{
  "train_examples": 15625,
  "n_mels": 80,
  "spec_augment": false,
  "mlp_ratio": 4,
  "inner_norm": false,
  "moe": "top_k",
  "layers": 8,
  "optimizer": "normuon",
  "adamw_lr_other_params": 0.0015,
  "lr_schedule": "cosine",
  "warmup_steps": 450,
  "weight_decay": 0.1
}
Rows from block 5 of a small sound classifier, named by matrix and row number. Rows with one number within an expert belong to one neuron, the router's apart. Each number is 500 + 50 x the weight over its row's rms, rounded and kept within 0 to 999. All counts start at 0. Numbers have three digits each. After the name is the row's rms in percent of the matrix's.
Before each expert's rows are labels from the 100 clips, of 14976, where the router gives the expert most weight on average: "loudest band" is the band of the loudest frequency at the time of the peak. Only what is clearly more common there than usual is listed. The data: read English sentences (LibriTTS-R).
# router: router (model.blocks.5.mlp.router.weight, 64x192, trained with AdamW), inputs 96-191
# up: expert up (model.blocks.5.mlp.up, 64x192x192), inputs 96-191
# down: expert down (model.blocks.5.mlp.down, 64x192x192, transposed), outputs 96-191

# expert 12
loudest band: 250 to 500 Hz
router.12 116:471511492518587454515521503576452535504551535467507488491381479490453476551411542490516432485462560525457462482485432493464462398500404463484485597461451542438473526490479572399552560448440418527395503413456544587476537437462423525497600558502458497396536456481526558518427477532578487524
up.0 074:559467532522409400517494537478515544479457474558480381555564424563475493518505465527482500430530564589508525458520424437532456555482432506560567581431532502530518586593423467430490461521468451475408528477467508556550456544518420581447471464548497601554518472489499497540518584493505599487
down.0 077:512499460448537601440458541571506497528425500399549534426402526490485524516466568510550524494456494434603579490468559496496498461536484542451430414632487463602484428443537509449531530552503486562491489435536472434439535468501534456553460599472524443478433532482497463510526464493456518557
up.1 089:447533545499447533571479505453512503554470557531508444505532516545507513556502486617531466511503452443501459445617550595498489428480503544509499480649529512524514486480436522466547516553524472524455505593560442462455521528450518492661466558443409521433461547447528478494466435407528477533
down.1 086:490498498461468462422436582566511395473434402523411566541418498544483513430469501424433479381561576541557571516481524498505493549398572427535521524424511484466536430515569525478499486498504517474548489543564415526462457523568514536385508392545610465573587503527549478515491474507569524507
up.2 089:498520510480450436580510486382529563494462475546498445525569496520531460482508558465527450452469388507415509435556450479509542509526474533450480467593495445463443434514497515472478489494503555416460462498483481518589589562554488509492458515460590534512455482490413471512570622501514599455
down.2 086:469576519484566484359524555540486508512610483503413523471456542419501476490555538524520456516504593486534434453427574485529468456562498513586507439518563443525528546476447494523571525497459509454503515472483524478467507518453507555439607374484590571486536515560452488499389485425445409574
up.3 067:605470446528496449535461553538499489534526497536454632475526571424466462485491481581449503536501470472518480469533562454586438539616513534491525469566488533535464554484501458446550524409436555448515501476471576531542454499517430447440422494471504598520468439596502514455520470472474478428
down.3 075:483406479518562478461556390576549450468522506524564434450427476449464559485498540554482468510515452536532567559508486459399441442461536471447484464472568493524588427523440554490464396666514427553508419514536491574464484465474525434546533482501463543456453466449555528579531518439529491549
up.4 095:435506431508512401612617582524524462521503547523523458381453449506475516570489495631531503512497497494408512592517455512517497518486519395533490455526522512516447534497515451514581450348480511464650554507491467524490547541390437524424454367521396576520543426555513489526505484432528557489
down.4 102:496471515496557576433443391530532585514480407503466566540562552487488477346484537495502473438484430468497494521445478422492455432457508611406507508460454431517499521480488497554312562532487465512514537576535485563519465499456599516517481510438587458587388581412531485598473489509470456464
up.5 115:525526549508449549577518541504489506486495509495515574464429496450526495502559518565496471450490538532379562504573428553519443382601484538503484540618497490496544474399519512492506412435444531483532517421516523536481586499380482517505614489458514524458492506489465466437624442513488479543
down.5 113:533523466584527471396464492462514548447550554527430489564596430577508562517540539483450496500457533493562397480442428448535516621445503460516552436382539469532455491593481563531557532478527421501445473547442426532471487565493522489431443428532543422533501519480520511531392569478467505490
up.6 136:550497555504479487395521468466520451455535476528468441467334479470484472522469438523511496488493459543584382576479382439521463611522490450471473572654478470503554493482497541506557469504487501562551545436471489554497686438550488557463442383489606495463625464502518495506537519440455514437
down.6 126:481467476536562556569451509552492495551489586486574555569600533477495538530457552417406440516480381582473555464533541592456552459521516537526514414354572496466483595493524442508440521480560538434433478542514531476447399548494467471479539573491432489543372555597472521493522486477526494551
up.7 089:499529571486468543550501568512496464507494529491503536527473519582496405527496487466535485478556524458440424520518373481495518619553482500518529481554464512494443492607496566476456596461503512484494573463514501562496491473501450443466420463587506509566513486503498487519427582577519472469
down.7 097:587560479549531523414433526392440512565494465523503458538569540460451488451487535588452534491455520488557596471482576449498535372504525481510506428433555505531495455398563434483440467551493492485541495537546567459503438508464569506606510538484545533412425583548486487450571486490513442512
up.8 125:495512492496439418516496388491504462530546500482483461459482542442479448574429490524484459522327622512439437440593586504486482442546515510445466499625489465490560512485532558495360561442541463558438547495489515625483575518456517513608551483491572541432533509489588492524601499511525490561
down.8 114:502475491484490541469495522495471514497472471510429547525507473531508588469459451570508503533616375518443489568477500521537579528394496440534458450406545496532533524587473434545598511592571541505565400568567521439508466482502507488530410578506493479514455559499496560559487522441451538440
up.9 106:496495467430525566558498417561507447523454519475479415578371545442506516480582462436544500542499482492481457387448587436515490544522457560474567494537505475471504485401559412546405523526550479474591450490489551538491694425445471570628522518430598487472518479487511480522466525543469530498
down.9 118:487585533603493372494507539425539515548459493476524557518600479513558595542403442606484497458497479519483527499518468645549545489503501496447483519503485560511501514584460529546505505565520545508425536470577492452565379563551511521361469503574419619511466470504464537520574453481554520480
up.10 113:527519511482475498501473461522505437479523471511484514391365479293526510478511544644474428434464638420524452513515416443480465549485481508500484506536469492516345581364501503495554442444485498510486482484443533568532613530487484500564596477577473491523554523575537491500531521494448515570
down.10 105:436492490485527527492581564511479495490474606547511551596548456527527507526514482394464510462511387575538528548509478550506547532521514544492594408441534473476579522574511452526490528541551495443516563503563471494442513506508599454420476486454465479518565575527475509589466518425439444444
up.11 110:563496527472515479470501493500502437482432472469456612547456487496524520620612562427496551474463596500578406538429546425502507496551500403489449571499524486423415568502560541526495541519545459430389486531523513473452461494524446536381594568578439477294466516475383482472458494544520548530
down.11 088:502458428523474581496559568545427476611467572549553452479561555454414516471420416542531449534547461538486529576523474401587570542512576534596515508501473572505473499437511493541546478490576530522480488495445509530502520492512525522558483448509456506558465571448500495495482459414498465498
up.12 079:515499478510594478446470483471481576507461515476543589581406476507553512520398488448507545506590619484592620385525480343503578537440490452527492411532437564559534493522416507540528555529472513452621466447539459530500482483541517441437568511485461487554558501489512490500487529608498513496
down.12 093:551477478472414513532518511478532431504474535526493400352554502503611458534556581534457514517457452553459392562457468627514475420541541521419479533532521588493486484517551463507447404518405500535367511519454577568543460525565538504546457576502569487457397489508490489497464413463568499417
up.13 102:503489476559552455488509426540490497486501494513518572583553466567517502558479481442536535590502488493539418355515521480550549501523560521447564467514565510451478541421514479520439617425480497469519470531463544512468457487543491452534555559633533504594533476513568527515483553583474540623
down.13 080:514488463512501519498445462486528470473393586453512418475515511500411499545528522581520481499474484419510589452450553534481487479534554388511479490479483566567563518543508480472627421537451429482511514466516529519467538434443543442494535488531504546488456491496412529449565438530460549460
up.14 121:508505514493564468584482476576516482490546536522473479526386497384506523415459569555473499502434421505397346547536495463496477450540480560507501529521454509428528467423557494508614496439449502430482477555537508622486437508424587497480545489386515522409552526507512502480468528455580489536
down.14 101:452478444545431478490581537418484636392499469510490468558535594438480569499519455463524545523568458534479566493538525482456567477449515498508475516565427479540483454593497424494443459554545488507491517462480485482503477439510404558479450495474512458578564528511482539590530539508503539548
up.15 116:412508525480497587554582499491477452461526471522511567487387423423471548352565553574501448495464463504536410414527543473507512438516561507501540473458494476486523462587531560509598517517517501568515431530434498524549535489500518539453586442564594445470489462520435480469510455349485459509
down.15 119:504484455491518411431489537540502580514491519485492467534575522535374458633518441411561509490508502495461516546570425551561483599555460426484521432549506476448505560435482463551430469528565479492544545482535515434401492516504443512510516500481486534552553548498520516511572501632451571449
up.16 081:493458561473559470573474540531493519497511457490544461492492495577605523521328500568530501544555478590495446406486481428470472417450494451516413547569526437496460547573434512495519459507488493350616484400559422534478541524367544495530484536529488508512579503540572518466468488452482554556
down.16 092:453596458569492605488534437492504579511429429474415523436459513497424553424550537453499560405498541512509559576518504548494444505485535574470617567461512558549568465513506472535495571453485462476399485526424508476531452419607570573478482453529491411555410463452466510500428508462536554506
up.17 128:550532522460458476510465406451480515481544547510485459544354495435469525370554576543482474476545578519403515452573494527559545542490477439459544497517462443540588490500594448533599453497457549540467516464504519523447511518380508537457552490588567480531451478516568465485536417531532459394
down.17 120:498497511530527567525481451547493556561541469490528504529610512535488508584525582410498470463453474510489499480523414530427456607565577421440565488421544415519454465469526511592516580479514504514622592602455514569462539497533464489597495422444496473594560504537468497538527621462501542494
up.18 109:475451520515520470493517481540503525509490533465534504495521561372507463337556500551471451469524520514550466547624406506487527529459487489538481517456525487478553560475495478537634460538508476536637479429439488504484697497436433510484562521574484488576521507509469499492397499503527479450
down.18 112:478546499441470562503523511447515439544623546457528514477557463517529587501518483472549516467538510530549518512468503457477484506607474657449497420513446541408487539476508551515335483473549628491412546501532469427508494548564460515501519465449538505490504569564511540501580603491437471504
up.19 122:570486498499454509459452435471513424499499515494490516459583509537483496695501401499497478462439602448560492476463721508558546534516490507518495530573465513556472502519615512502489487534478510477503468518462487579458580500623489514484644480553482490515453562522529532531401463553545540465
down.19 111:507528472518558467499567664545426471504410490507508495523422559529556416408532524491488517571572469572514515437565435544473493425516529409539472459502441566504534428458529544477536492480572541555461528508498554491531427472426483445494492415527466472502514436439434486379537482480441478441
up.20 060:567442549568526521523517511408507516443549568502537477546528501605511542500457490400513502556515524492538521485536468518455434447585504470464428516549448517494480488526477454458464568532471500402504619396550483436520530455516537566506454526469531433482454470499527465560522587653522488467
down.20 074:452547504487407427443488380490462442467462447544461475489463520496454551541583562591507514476483477505490509447315509453575555546436488480555545544565522459512629487506562459518493353529467510529404407503482508501462542535496514395561488555501509503471548486466492501454567507441507465530
up.21 115:509519493512441560497519467479511582522520515514481536465428466483541450474611532420519503502423634519435466454500418518498602520509454555445483499425454495517551471455546515514445407448491492573538523460517529525485364550415502508693604610526420518530463567509478485476445504532451517463
down.21 094:484524608463570453456485409467551529484503527551507470531520412542583468517460526495479554514546540465444549506422487480420514571516602388522462490564480502475519546545535472565540547545532584465464575540543550553499517472476538445419487396626495442486529437505565535508480391485558450574

# expert 45
loudest band: 500 to 1000 Hz
router.45 143:478447490552444488440477575501462531560459535524517445582507546469527470549428504466484428502488490448439437464446456465489492466597524475512517561532446525541509578493509536431582564438437509596407478505525586490555500427538446481552513555463450478521468496448515639503516511508564539576
up.0 096:451504473546570558461492479499466542513456515498537455475525462405490506462509511406448562440501416469447440497536424603521567497617546548452507532457490502458479541368455488506447482499558468538539500444443509518504530482567538450577363513502526416526432406568416494487452494486430555509
down.0 103:546518595474449456455510467505500511436507465545559453495539454503536461490537518572486619447494442513541481429435460453462445534412496527607524450519462507519468543518451557511512486509513564430468522508566392469485646472467406527418520500439526535486625533437513565473568479534541460537
up.1 098:415468523419574457471436456475457497525469525536526444452342520463472532476507407461550525467554422475492383422507480617493640522583497522515454402508462519535430551526444566572490518392478497500460577513530437542498447429556500485555499574587409517460509570576435473503519542489533586528
down.1 102:636562503542427572496435435577474428512514481463489557556591436429498479457454592575434491486406524501502496593526497492475408578536525475554595588466486554448569492518425504474485498495486488466437533553521523404453488472441485508501570544472509556541533470402531524385515515507497493473
up.2 085:459473557485636555466606558580479521573521495501461446419502519578478472476403448512541518473459496526443428535480537431450482435562472492500488524492477591502463464457442488443592521471389479458493529527493473382480442577541549536478512447484510519452390473565513478462446510434472487482
down.2 079:501438438520404427492468424414578529479569446511516565507520489504448547498477562452535483462486484469502575576544492551478461486501575538483516522469476507479581523494589556549421510461427547484547483541475468522421552462566485504507566553587480436487591467536505601507537581561437453445
up.3 123:429472526526467495394482384551451493456520572495514520502490504527502497466496424609516473491530521464535500488364438527501519524493520417524508515490466510509539489448647596522408471559468440419478564487471485492507495510550543463591531640409550467424513562462605481548485521578465468551
down.3 144:598439523543532527591414532526450529509434407537510514559534493431547500462379495464464545551501447542435397465572477543515569481536612501477467492496532489511463444622509475461555568530549575509532451497550511574455580500453492461482521366521442444577508594588484517440468439513491475426
up.4 125:497494483511552554514487498479514475479514514485507488493532446420429624617555492472494495487524540485510555413542439472516611488532470449547481485425535505555453515457538565500509563654480554521542635510586509528445627516399501495451529535456395451507503636402394507497469511631502521592
down.4 114:502594523500462473479495500522506418538554507556486506515500462492529444481462562533487487513446494538605433468432485527496470484465476596454570509600517472439548579491558453492501446547453563555453474415438597552521539471595490461433462409498500464406582445511531403483528460492509493440
up.5 112:457508516563486465423526476588513516493516519519509565495451481548550461374487474547471517454570481452476531528631396550458472503545510476475509529577479529489610477544448556489564441486489531558490529490495471578473450498467518500317566550598528456615471666467486526503420517496551356665
down.5 098:521555441505574516479443546468463480451391525528554483549571521454437519585530519496542452548461454544504500443493475452582570507490481369517543400398501516507480434516561476482440506492540392546498540536544550512473565548524501471613460420540593559452526432500482517554526504546489563514
up.6 101:427518460487510507405524544533483485515532526486517484503475502554505432480363447528500504546480458528494492485531435488581452439501466371519549469695476469571496544521548448454499483572581485574592540555504451578463468495481542505476562465470562470574528636456557533514517493577506548543
down.6 107:421549495530474437586435579541445561471537535487452507486529523500397470560524497563548483470540465494536442501531558494547590485479493440552476548413541497495522381543564486485506569528513458461419479558503480498470422518490470583509413504433546510482444543461509546459416444467526478443
up.7 093:482451510508516363482533567527490428480448465548472435525499584548545552473387454514556519456582551533403486591513437587506518449590421422468486470567491539471632517522464583516549444450364493445440470558479506469551490453526493534515451371399534518517516504465449486469453558480480529493
down.7 096:523571491532493597495524448475516557486564547467520642535489514481519490549488483505459478525434479511471617496556500508479518508430441493475423536448497466515345488478520500476426566495546548483570463548523454574399517456511585514441603573489466477433470490583570562508514538446493503511
up.8 113:406552499486376506513468460477485538463525487525504559460492506444505537385566409545494463453516439466477392556495450474555502528448463430477507475477506478484465478521594507559547473532503537532509561571528495574491459568450520531535514529397424505435403609500464479515499581380506432380
down.8 116:505471493504495433436416513527535465479531521470483490503461569583500496562466580485565452542573498472534461513545450481513462588535442496465525522477500446454538480569522541538433585530536465464531516564502496560429381521522488460537505458477536492564569576535570549534608487530555531525
up.9 101:577558522529501461519520516503496479535446448500500461461517522560462478541438501585505473492442523468606431586560467500516563617457548509524467431447560457453508505393538481475445422437460522535522510559500478518464440570467507518492495497498507479363593534593557506472527557482519486563
down.9 103:455583510497460551467424409526467524514538622564526512603487409475553510458624538509532465496459468534476601432536525572517513460604501568494567479552490519530506491503474553485508536552503524519451482524452579454458576426526499513446423462435399430536410449449462425523453468553495440482
up.10 096:558510460510441601484463388510483533501476483527516490440543582413494530593410513498499539445569463476536624581402501546500471475463444442544508521563478477509558499496528554485480487587480564431476463526481474542500479539498590511441388463437388499581492513474582533521481531559476469507
down.10 079:420498524525480453467509498385528427530564427448481554486579444506486448434491505541466538480406462529458424561482495512469477529560539515476517548526614476515415552489604436479460611408520532479463505540534576512543458487575575473472626530604558463461501593526493461441523454517520427618
up.11 082:451491528481526586535521406579502445548426604565541492482549389472508453454461526520458538469488399573448482540570527573512441507487463369485431544555474498474474533480449443411572459500526515510516602577437504483456586535514438534515455549517575527493465561434495437431559612500482508373
down.11 092:486527507498501396455464523543502550438531430419509511505530560514541564577501459476562483481552520470522592484549507518520555473592534586479482531398533595564438538432565514539420474493511495555449488595526494531448443481452588573540488403485471489529486446529481521511524408538479583545
up.12 099:453482456511451396536502582472491473459509500479518497506519443402481505528572479494479501572595579549501468478428580411534587438449481499450513527442580424504589499454524581519515593594528490540473393419504552496494550529442496479519420547520435508444489581484478483469545522557484502522
down.12 096:576466546463522571458472548517504401504512585522422470418588579541448427530489528504522438556459538497436468498494506556482571508571419484509457459546436560464419556561557510519514497538468467486518522540493521580409486511462469396499496512475491567443488499464529504543551520494513570478
up.13 128:487520528500445545468472386453486547496516555418453387574456492511480467419511538508475461471476457486398484559532410541552471420500529367546516577363508493548514495532499520512464577491542471553502527496443505624502571517516505524370589524421497474580448508569535538479592574481481503654
down.13 119:498550488546442470474457457454492541520459467516496567523597498533435433629487477551542544536603521468458459521430431525427464585599544602406526404535535461431508463492523465562547522463543508402560481472540476495497454453458549499613539491524507524488466463513469521603476527545509533420
up.14 121:511498506472485524379465554479545539472463493527514367500456528474482425440525478446521435493534628491428365546384478451517441581505497440518461522627486483472365547524527528496632478484481475574473594523459473594495494530570527481577520508386465502442480626516516496473491517442470532564
down.14 122:519500463516558502523489513585468573461508534525495669429531480506478400451513565584477486527526439538504535507595485595507593552544560448543571545419485436474545433563580540444366571478524482433437502566467490503431477565460560501517551523567499462498560556527473565501521463501546476525
up.15 129:484498504506512669464508467487510495519457500603500463339336461518510491461514481441492530526608460472469397506434471545558542438529486494472507520592490507532437510517662405500565422621565506511441463590497495504467411530586462519688506554466568508581414558458545498495457511539538439445
down.15 139:497478520501444364483488497580462492421482495486526499546558548505456423435489459532540555430434453590526423470526461436500594594475550397576565477444501480477615395518492530490426482484513445521553512547559567599585551467410489534438501523522490497444622546476533474443504411550613492396
up.16 099:579470546516443552489481555527461566422607446529464579451425483532448503489581554537454477449452532499429555512547436516480513573517408436482435452548504513497465403536455522563448508546502488434506431546444518498547522510450521502431547517579454558442364469485549501495519525451479502396
down.16 108:461528490478482530575493516488481468538467588435478582478567540510571564494453549475554435534416551472436459524431497453370499496506545555424539570438484463498510535465493521414495548501472464559551604550594478498450379511515537433532444457447557367552603524541504475553557547605511530497
up.17 103:447509517523508463515474570548491519469449487535490506533446495534525467497487508494526536621444573495568515563466442600542458463464510495534473537542517537512463515503530470476478532503505519525541590502546493580515392533515459494520532581425441528428475568521374495505492533451496464508
down.17 096:551431503582450529525500530498549488567500527564443510451479471609513538388479509470605447516548513529509444456586523519395492497520443434458511438528459502512478439489527550496482487440533501447425468504572519427495432527461549487481467421621541384560528530535520473565516462498640455520
up.18 128:507498453515442524360485416478507541467494511520499538420463445501595482397506367515475469520422551545502512408500473433521437530522581378521559467613486530495501468486508542519463395589495490598588514508524479609516430544484494550521518490470511530585503491455518483477459458492507513495
down.18 136:475489540522552508512548549464518523529469410469448540441435546493455488490534514592506514531513476482426448572537491522513496607514537408493439556498489465556483440545586473487487561519507484510460536541577513471524465447472522543557517474526446511503423434524534551574536334537530453434
up.19 114:589491568449509355512475462528512456460493487507508493513489527427494499449522446543498492452504545548526502504563510559527552484525504606537546431544486492487444489638491557508525483500529474548472398523525454470516534521619468483505564546509469471626448426517375505489608451415521558422
down.19 106:467555432565492513498498569495439390589561439499513494419537507440468556392498628414525495519454546552580553557458458486522521534491539442527553540493455458510507409368464566570443512475469502578436585560479479508489470399451438431564509468494455560495567501484484504467502564509480498555
up.20 097:553478574531490497543509560530517507454516495449548576426531390463448506477581471505553491544519491405542504632586473540500430582474527426506509470539505501524501497540392484461511444639477439499491488531424508553524467572545499533462613450450475447334547454548531490536515407505509471435
down.20 096:528515434468539488551450475512436578514479602478554531540494537585506501471420480513452497477490579605475500449421418481485465517640493528466439601464547525551606494430534523554468555479546627482485566483547480472462453437458445500546457461547496527599481484465576469421593498545490440539
up.21 081:481509494506535424487510522521544574416571516527490482467408497521483494476552547621494456591485532471533556411517513488508507584440498531481582557432509559450550551495552524506549500511498516490516623548493577604516462453470572518543456426523510475507477559490471483478451534456554496427
down.21 111:433554511484495565654427505553486496534536511427419476532510494502580578502525593437475404415512473529467525498460398542483432469526473462425516550601487509506479519491517553534503545475505565473515524556474465376419539508533447452423542549496492423573513453567581501535472465546437433551

# expert 59
loudest band: 4000 to 8000 Hz
router.59 079:544519408433494590517477543517497417431547546442517568486564493542622450454614519533499507492524553575560572499472541450534479438421452497489560509503579538501543412559520557521493482497520467468548465512402443445409487520542466515479404585553561553502502469481583462521552429486434554490
up.0 088:522528519499508494653468601534503502444501493466453542500464503547479491553532366359510456487465546511550401510504423484565477495549509326534535477501465445456348467589534525563499540540458452466448570561485506416502410470560526489402565412474486484564554436515484518479533507543489601414
down.0 070:517558448490502450443553469492500468526480492469555551497470576539452483456449559596540509412547474567455556441580546499392558544509530610498478476525536453525490442453499518464508480439499508522409450594488477553526545504443432600598489590416615493475453575491412583454537513513619449579
up.1 093:569495439485467502567513570488494472501492504448489566509578504483582555509449459532485498526568497568611609443412406401451576490556460407472474477451488498548467447500468464472372615489512490488541574517495513503485467554549429486444462566732575495509585477471473473442526434580528458519
down.1 120:425520512489426499454554394519428461485549486522368457497514458526519428546538551477492462469401463509428436510560540453498508454447496502528545554547539427491494542490464458509676537487488554563447487443465606503426514471584581444506423438497512566560481521488612499527433422476465430525
up.2 108:480528472490505506424507469503488526467508469518473467535579420475458482379608549484441392454439391479519375502627528524497451529457493516480531409591569452489652507514485468509649497534532548408521522570501485514477597453438472535435528502504636464431492492574548536501507477514547432499
down.2 117:544516538519487466570480481440555464494513531483566482514503594519495533427493426494508511569527577524494677469476461505497454512603509520492400523414494540527374581445468493461385480502543389522426531505541485430557534480601435594555539455458548490554522563531507480533460604542534534447
up.3 088:529469501514501624457356563559491476473492522552529498405492529462450489506525440563440512485489514604488496477490449551504628571502427539469499462513541415519605440487579426487433469482560506491627576507429509508446506550472441520493499501493458449454540490567544510439501600548522479507
down.3 088:471502488492560369660588550480517498486556448566543546541526508495486495507605486494579535448532492465441533477574469552513538378517507435581502429435479511465498555540395519550517513525581501442468488483542505531538518459443506425434499421521482446495509480446490469490526454490488452505
up.4 065:512479623476614451504567486555467538448568481573482455545467498499464332458555535513495604454563493561515457580528503391463498546443518501544495556535550529525479477528513438529509517451480527492480533481548527516575536469515562499506549488547505449503447408467487429539561448407517514442
down.4 083:501472406542476545448479496507523532523520492432458511534538500458509548584555504437416430580392514465452642562436555672512525469518455517442559508495437444486500537497439571484516519516580443453526452475419455387527487568557497455553551500433455458487498553566450520456409516564594447590
up.5 071:497470536465519468520505455478557448519527445498506573466508465582549479411458488515510482504502470447547506522596566495523504551564553490529406510544555534435425520461533532545594476443471488535531514422510460449515465529639566436504465565478292470473509519455508537451457525449500450546
down.5 085:494513500441576512528482571505494547497465553544504440546535470426457478562525509469591494539537465572564458503458529568420594480552531472521544505489528588497566505523534505433363478502523434498530534510555491442461399540457400546499502449405515388533562518556467516572622487480429571424
up.6 109:368479537527483376551592499457542432438495512526465523538405373584523511396495488584507494543513473534508463437564443474496474536518519431542436493601545537459501491522403538546499479559495507484474538460522462557499565502609521554562586535563519482612478550481542534555524511517482466571
down.6 141:462541518478504566494544564473547468481449569496464495508627518557446475564508424417403496443463507443454584465585548476602494485466553656475493450419538474567520551534465414522430548557480504362477475514441560502397532504511518510491440399493498470490502461496503483445557485547519515494
up.7 094:440507513518566451428481473453485570520478544480497556488511513558491478522466479551469542514457572493436409388542550478513584533556556656507526599393456557449448532421518531513454495544499468452506543424452450396483450490473598465507472421481312508539516558458502494421540554463508479472
down.7 088:619531515476529555517500464462511485442525460509515589524533507467549487427538484495583472500482519545508512515514471556545544479577396375536476480504525483421488447583496556510528448408500451421448460506517449515515529462495485487576590623490557601430549506439498573562528566545487456491
up.8 107:496502497524539561393508455536510587515536474501485563519616579417488486512667450576469522507473560487480549580598467544492561562544516627552543467474494519521456494598569474547402524523526530475478483421518551528527438495447501511546618519416538500394448513465550505484506459504541541502
down.8 093:564435578513522418552489445492526454434518451526489429429426427575543465394417536472527382451513491518485437492530553479485446498487524365431476519529466494501593473464496493395603527565498490530620602566563485489472415555506599481501514435429502459579576518526552500543462487434513465520
up.9 110:572481504551544546484480266531533518492533490512458436435384426541489470560558496530460514499412550527477561411380487473482512450473523484548486544506507501566586481601471488537465504584489464484438516501526530539531422483585559436479491480489483522510502555482501497472531552514518404489
down.9 088:509466541446552452493624594529492521535510432538533484634626503468506510487485468479509469558493504545492504491512506577452468495533544469506526517478569547384538421588456597561573491432481524427598547478558487461478530544455436441572485469506451532491606520602528487425458470520565523463
up.10 101:548499524512391535555488481485483522475506512536499366551508521533579500532503531620532481570456491531594532484605507425511465462470535465509503512390512453449537479647544497497513469481489516470499480548512474581472572494429443502520562528584632500465475467449498520520447520422509620385
down.10 110:496471556459556469456465524569459567539431510508470559439408577510479491450487477475400476571554489453426518544518558514550482465439441487487478576597469532539482511404505440441550518554571404555443556507458454384582562450578468533562396529518509526512472458462429500506490486556453486527
up.11 079:554483573513586455419487512543524433515516538557502635553577540477527420505494532608503473461445452467546488522492437484479549513452481477501515548589416466472513415569520505516475485482467495487509459634421513457473469494459576441534404466468480480513554432458606538522509425527472629415
down.11 065:553545463395529478524508498553498382441518506481484481465425506388506470453483500480448552451559417486467568564559483447552528406568571490564488498489519456529493490407492448551452454498537520575461500441443509553549537512553424533540519455506500482527520524525442473495464587597547417513
up.12 102:508520431452425390592463487510524570554538508545439518507536473473557548402417473546483505520479532521525403558441471524504473526539503578529502537447493445513534452539519491505522528363463520439532393504463490558482479487556538522637645425532443447335521524491598523517576512462559527519
down.12 100:495436592502453603486574526520455481474502479484530494480455495534410506532605569506556472470498576426443588442522533473503577544486512370442498416590433441558490396552459569442485527594547492585489552509606526452481475508438443449466472540419483545564523572597479470480447514458448390559
up.13 090:519457463445564388392505472458497540511521495502510572472550468518480506477533521414476503446544532595392494443566607558549493479505584525446525487508491449459478459554531579584472438452480510469454543452510479495496547530545599519543554472527381509454495595440584517543458522555473425420
down.13 091:511517524483557542604532495499511523508479484487461522452511533461514437523485496559567527488434576456485508454435548547513554495626461493586552472539479582606587500575446563506511493471516565341520504516555455508481433442496447477378592437483608555463568484469464413443544507516504480488
up.14 098:430435526518494577474481517517525496518457476501498490477674476463540512427471415529485499474458384549541438489511452578477455566481439569481480433452553522470461500571436488402643572473521524521586475524565516472446432554451506484499675473561414479473468463476471489496669525367490593441
down.14 078:485510416477498393519498459466440538423526424566476456467431454567402494485556454493389480438550520445531544542556532452577518484565517486531582456564431446482470498421501494582417487499520522569515527453437531560423497501570475608481467540466518454513513531546528502484466543529488432436
up.15 102:488473512500483598499518519487518580558475494469484416544579488517528468477454528492488465562534433497616441447413477530469475326436533624493487429576479475540424508535451455463552562539474490486416553531529512480503513477559567427563433501684578522529501429485559504490450446591537428595
down.15 124:634553436541424383496509538470533483456504492501489529492493504544423531528436449562544397525492447551442627538539500451529454497553392379432584527499451523445517516532557506457463528545459578500486486430518516535510513542512523524439470572552497433453478434509630374540472502422460506485
up.16 080:579516491571553516550528520449478545466495516502527545535475481533527484428529426483444499568502493453558530456473393490535503508554489381458501530465487521521476390380475523451427597541517515501423534542530498534393483538412456418471465558573517557498489535492511512540528480629466438393
down.16 094:403453500498446470516458486512439463465454496442542483402608548476556493503379532546426524460468530428430388510515549445486433481452536492549556579454517501429545566601496469552519475499449453499459490542552528560483493533635473552517518465619558443470456554545446527521496497461518498500
up.17 107:463476541500500532539537301477505460467457533543490373487440581395527513429493530444528464499534435500463403495623429582545499518523483471467518496563572440533613500467546473466473443566546463508528512497498496421487471437487537459606556453550646551487463658532580495534677483518451433487
down.17 129:416486488464514384518455495517570540538524465462526512531500491545386581548462447535471575393521468532489525474504508435468563591452551421478512475436531519514463463553494444555510517503536425530546458529549524538614599531518544551456503432391411474508504503448428469400444516465550485440
up.18 092:446481446472495421608585491529498554551434597544493509530579487486528505510585454457502513527456508539553541515491475541530518391534475436416612337493496572499478537447471518500446446433434499413600474491430476485526512447493493451608504523615504489520578428470534511443460496552585558496
down.18 100:549541407480550547443542484559500438375551534495550492547429606536567494446489547491511538487517493578474482462563511429558477512451438518515410570501470536470495492488538480585566574525549421515427515462456526466615497561495461524359499563458485560439374493505467479520495463483435366506
up.19 119:491551524506473450378538562551521462454493489553474521469431512477507488474543503531478460524543576498418409496514645368530498539441487508568484502496534488479460526483545408528590562534418499434489524550519512530506508502483487460448471563553582598364554601485432531497582460450482552412
down.19 097:500469553518511501544472475470550494581511493437480444492540520505457555396577569510557493433409576500542530477453560587427524447529496476438462488513433494538449563536453500517432441530554478455452498487475534379530399446536560551656490491525471507665472466530549602522447550499487506555
up.20 102:518536483511504461469435358473517467484532533520498401593542548538496558493479541472502470471448364447552408448489437530482477508506465410531528557485501493537506542475465501461320537481444469499471385496445545484500532466522510528475489476540377522675570443515573472437584437606549513458
down.20 083:478500517374537498531567421486563538496535472545564505456485513461533563603489518538530462383531534580423589548524501485545543483502558541493545497609524548478536491565536452508620567508474523530520589491502415507433440513415472541525523480473524486399372577430416510521448484441498456451
up.21 074:527512530496445381522462620461499522487544480509509516490571502491462471457525543477500576411547530488481430614437505587579351597442541479539462576574498525534508451524562497518490408359445460433433506515408533480472459467491448510401511470525506527506547474503407592518483394529439495432
down.21 074:412475466419480503472551494517459484517451469495469568463434505456518543508454495521508499526521454493495549541629464409487512502439488523513612382532520423455463480459457514509548472494553447554514501511498537436463573561572429473550495486548528556481544532480482444535613506494508429484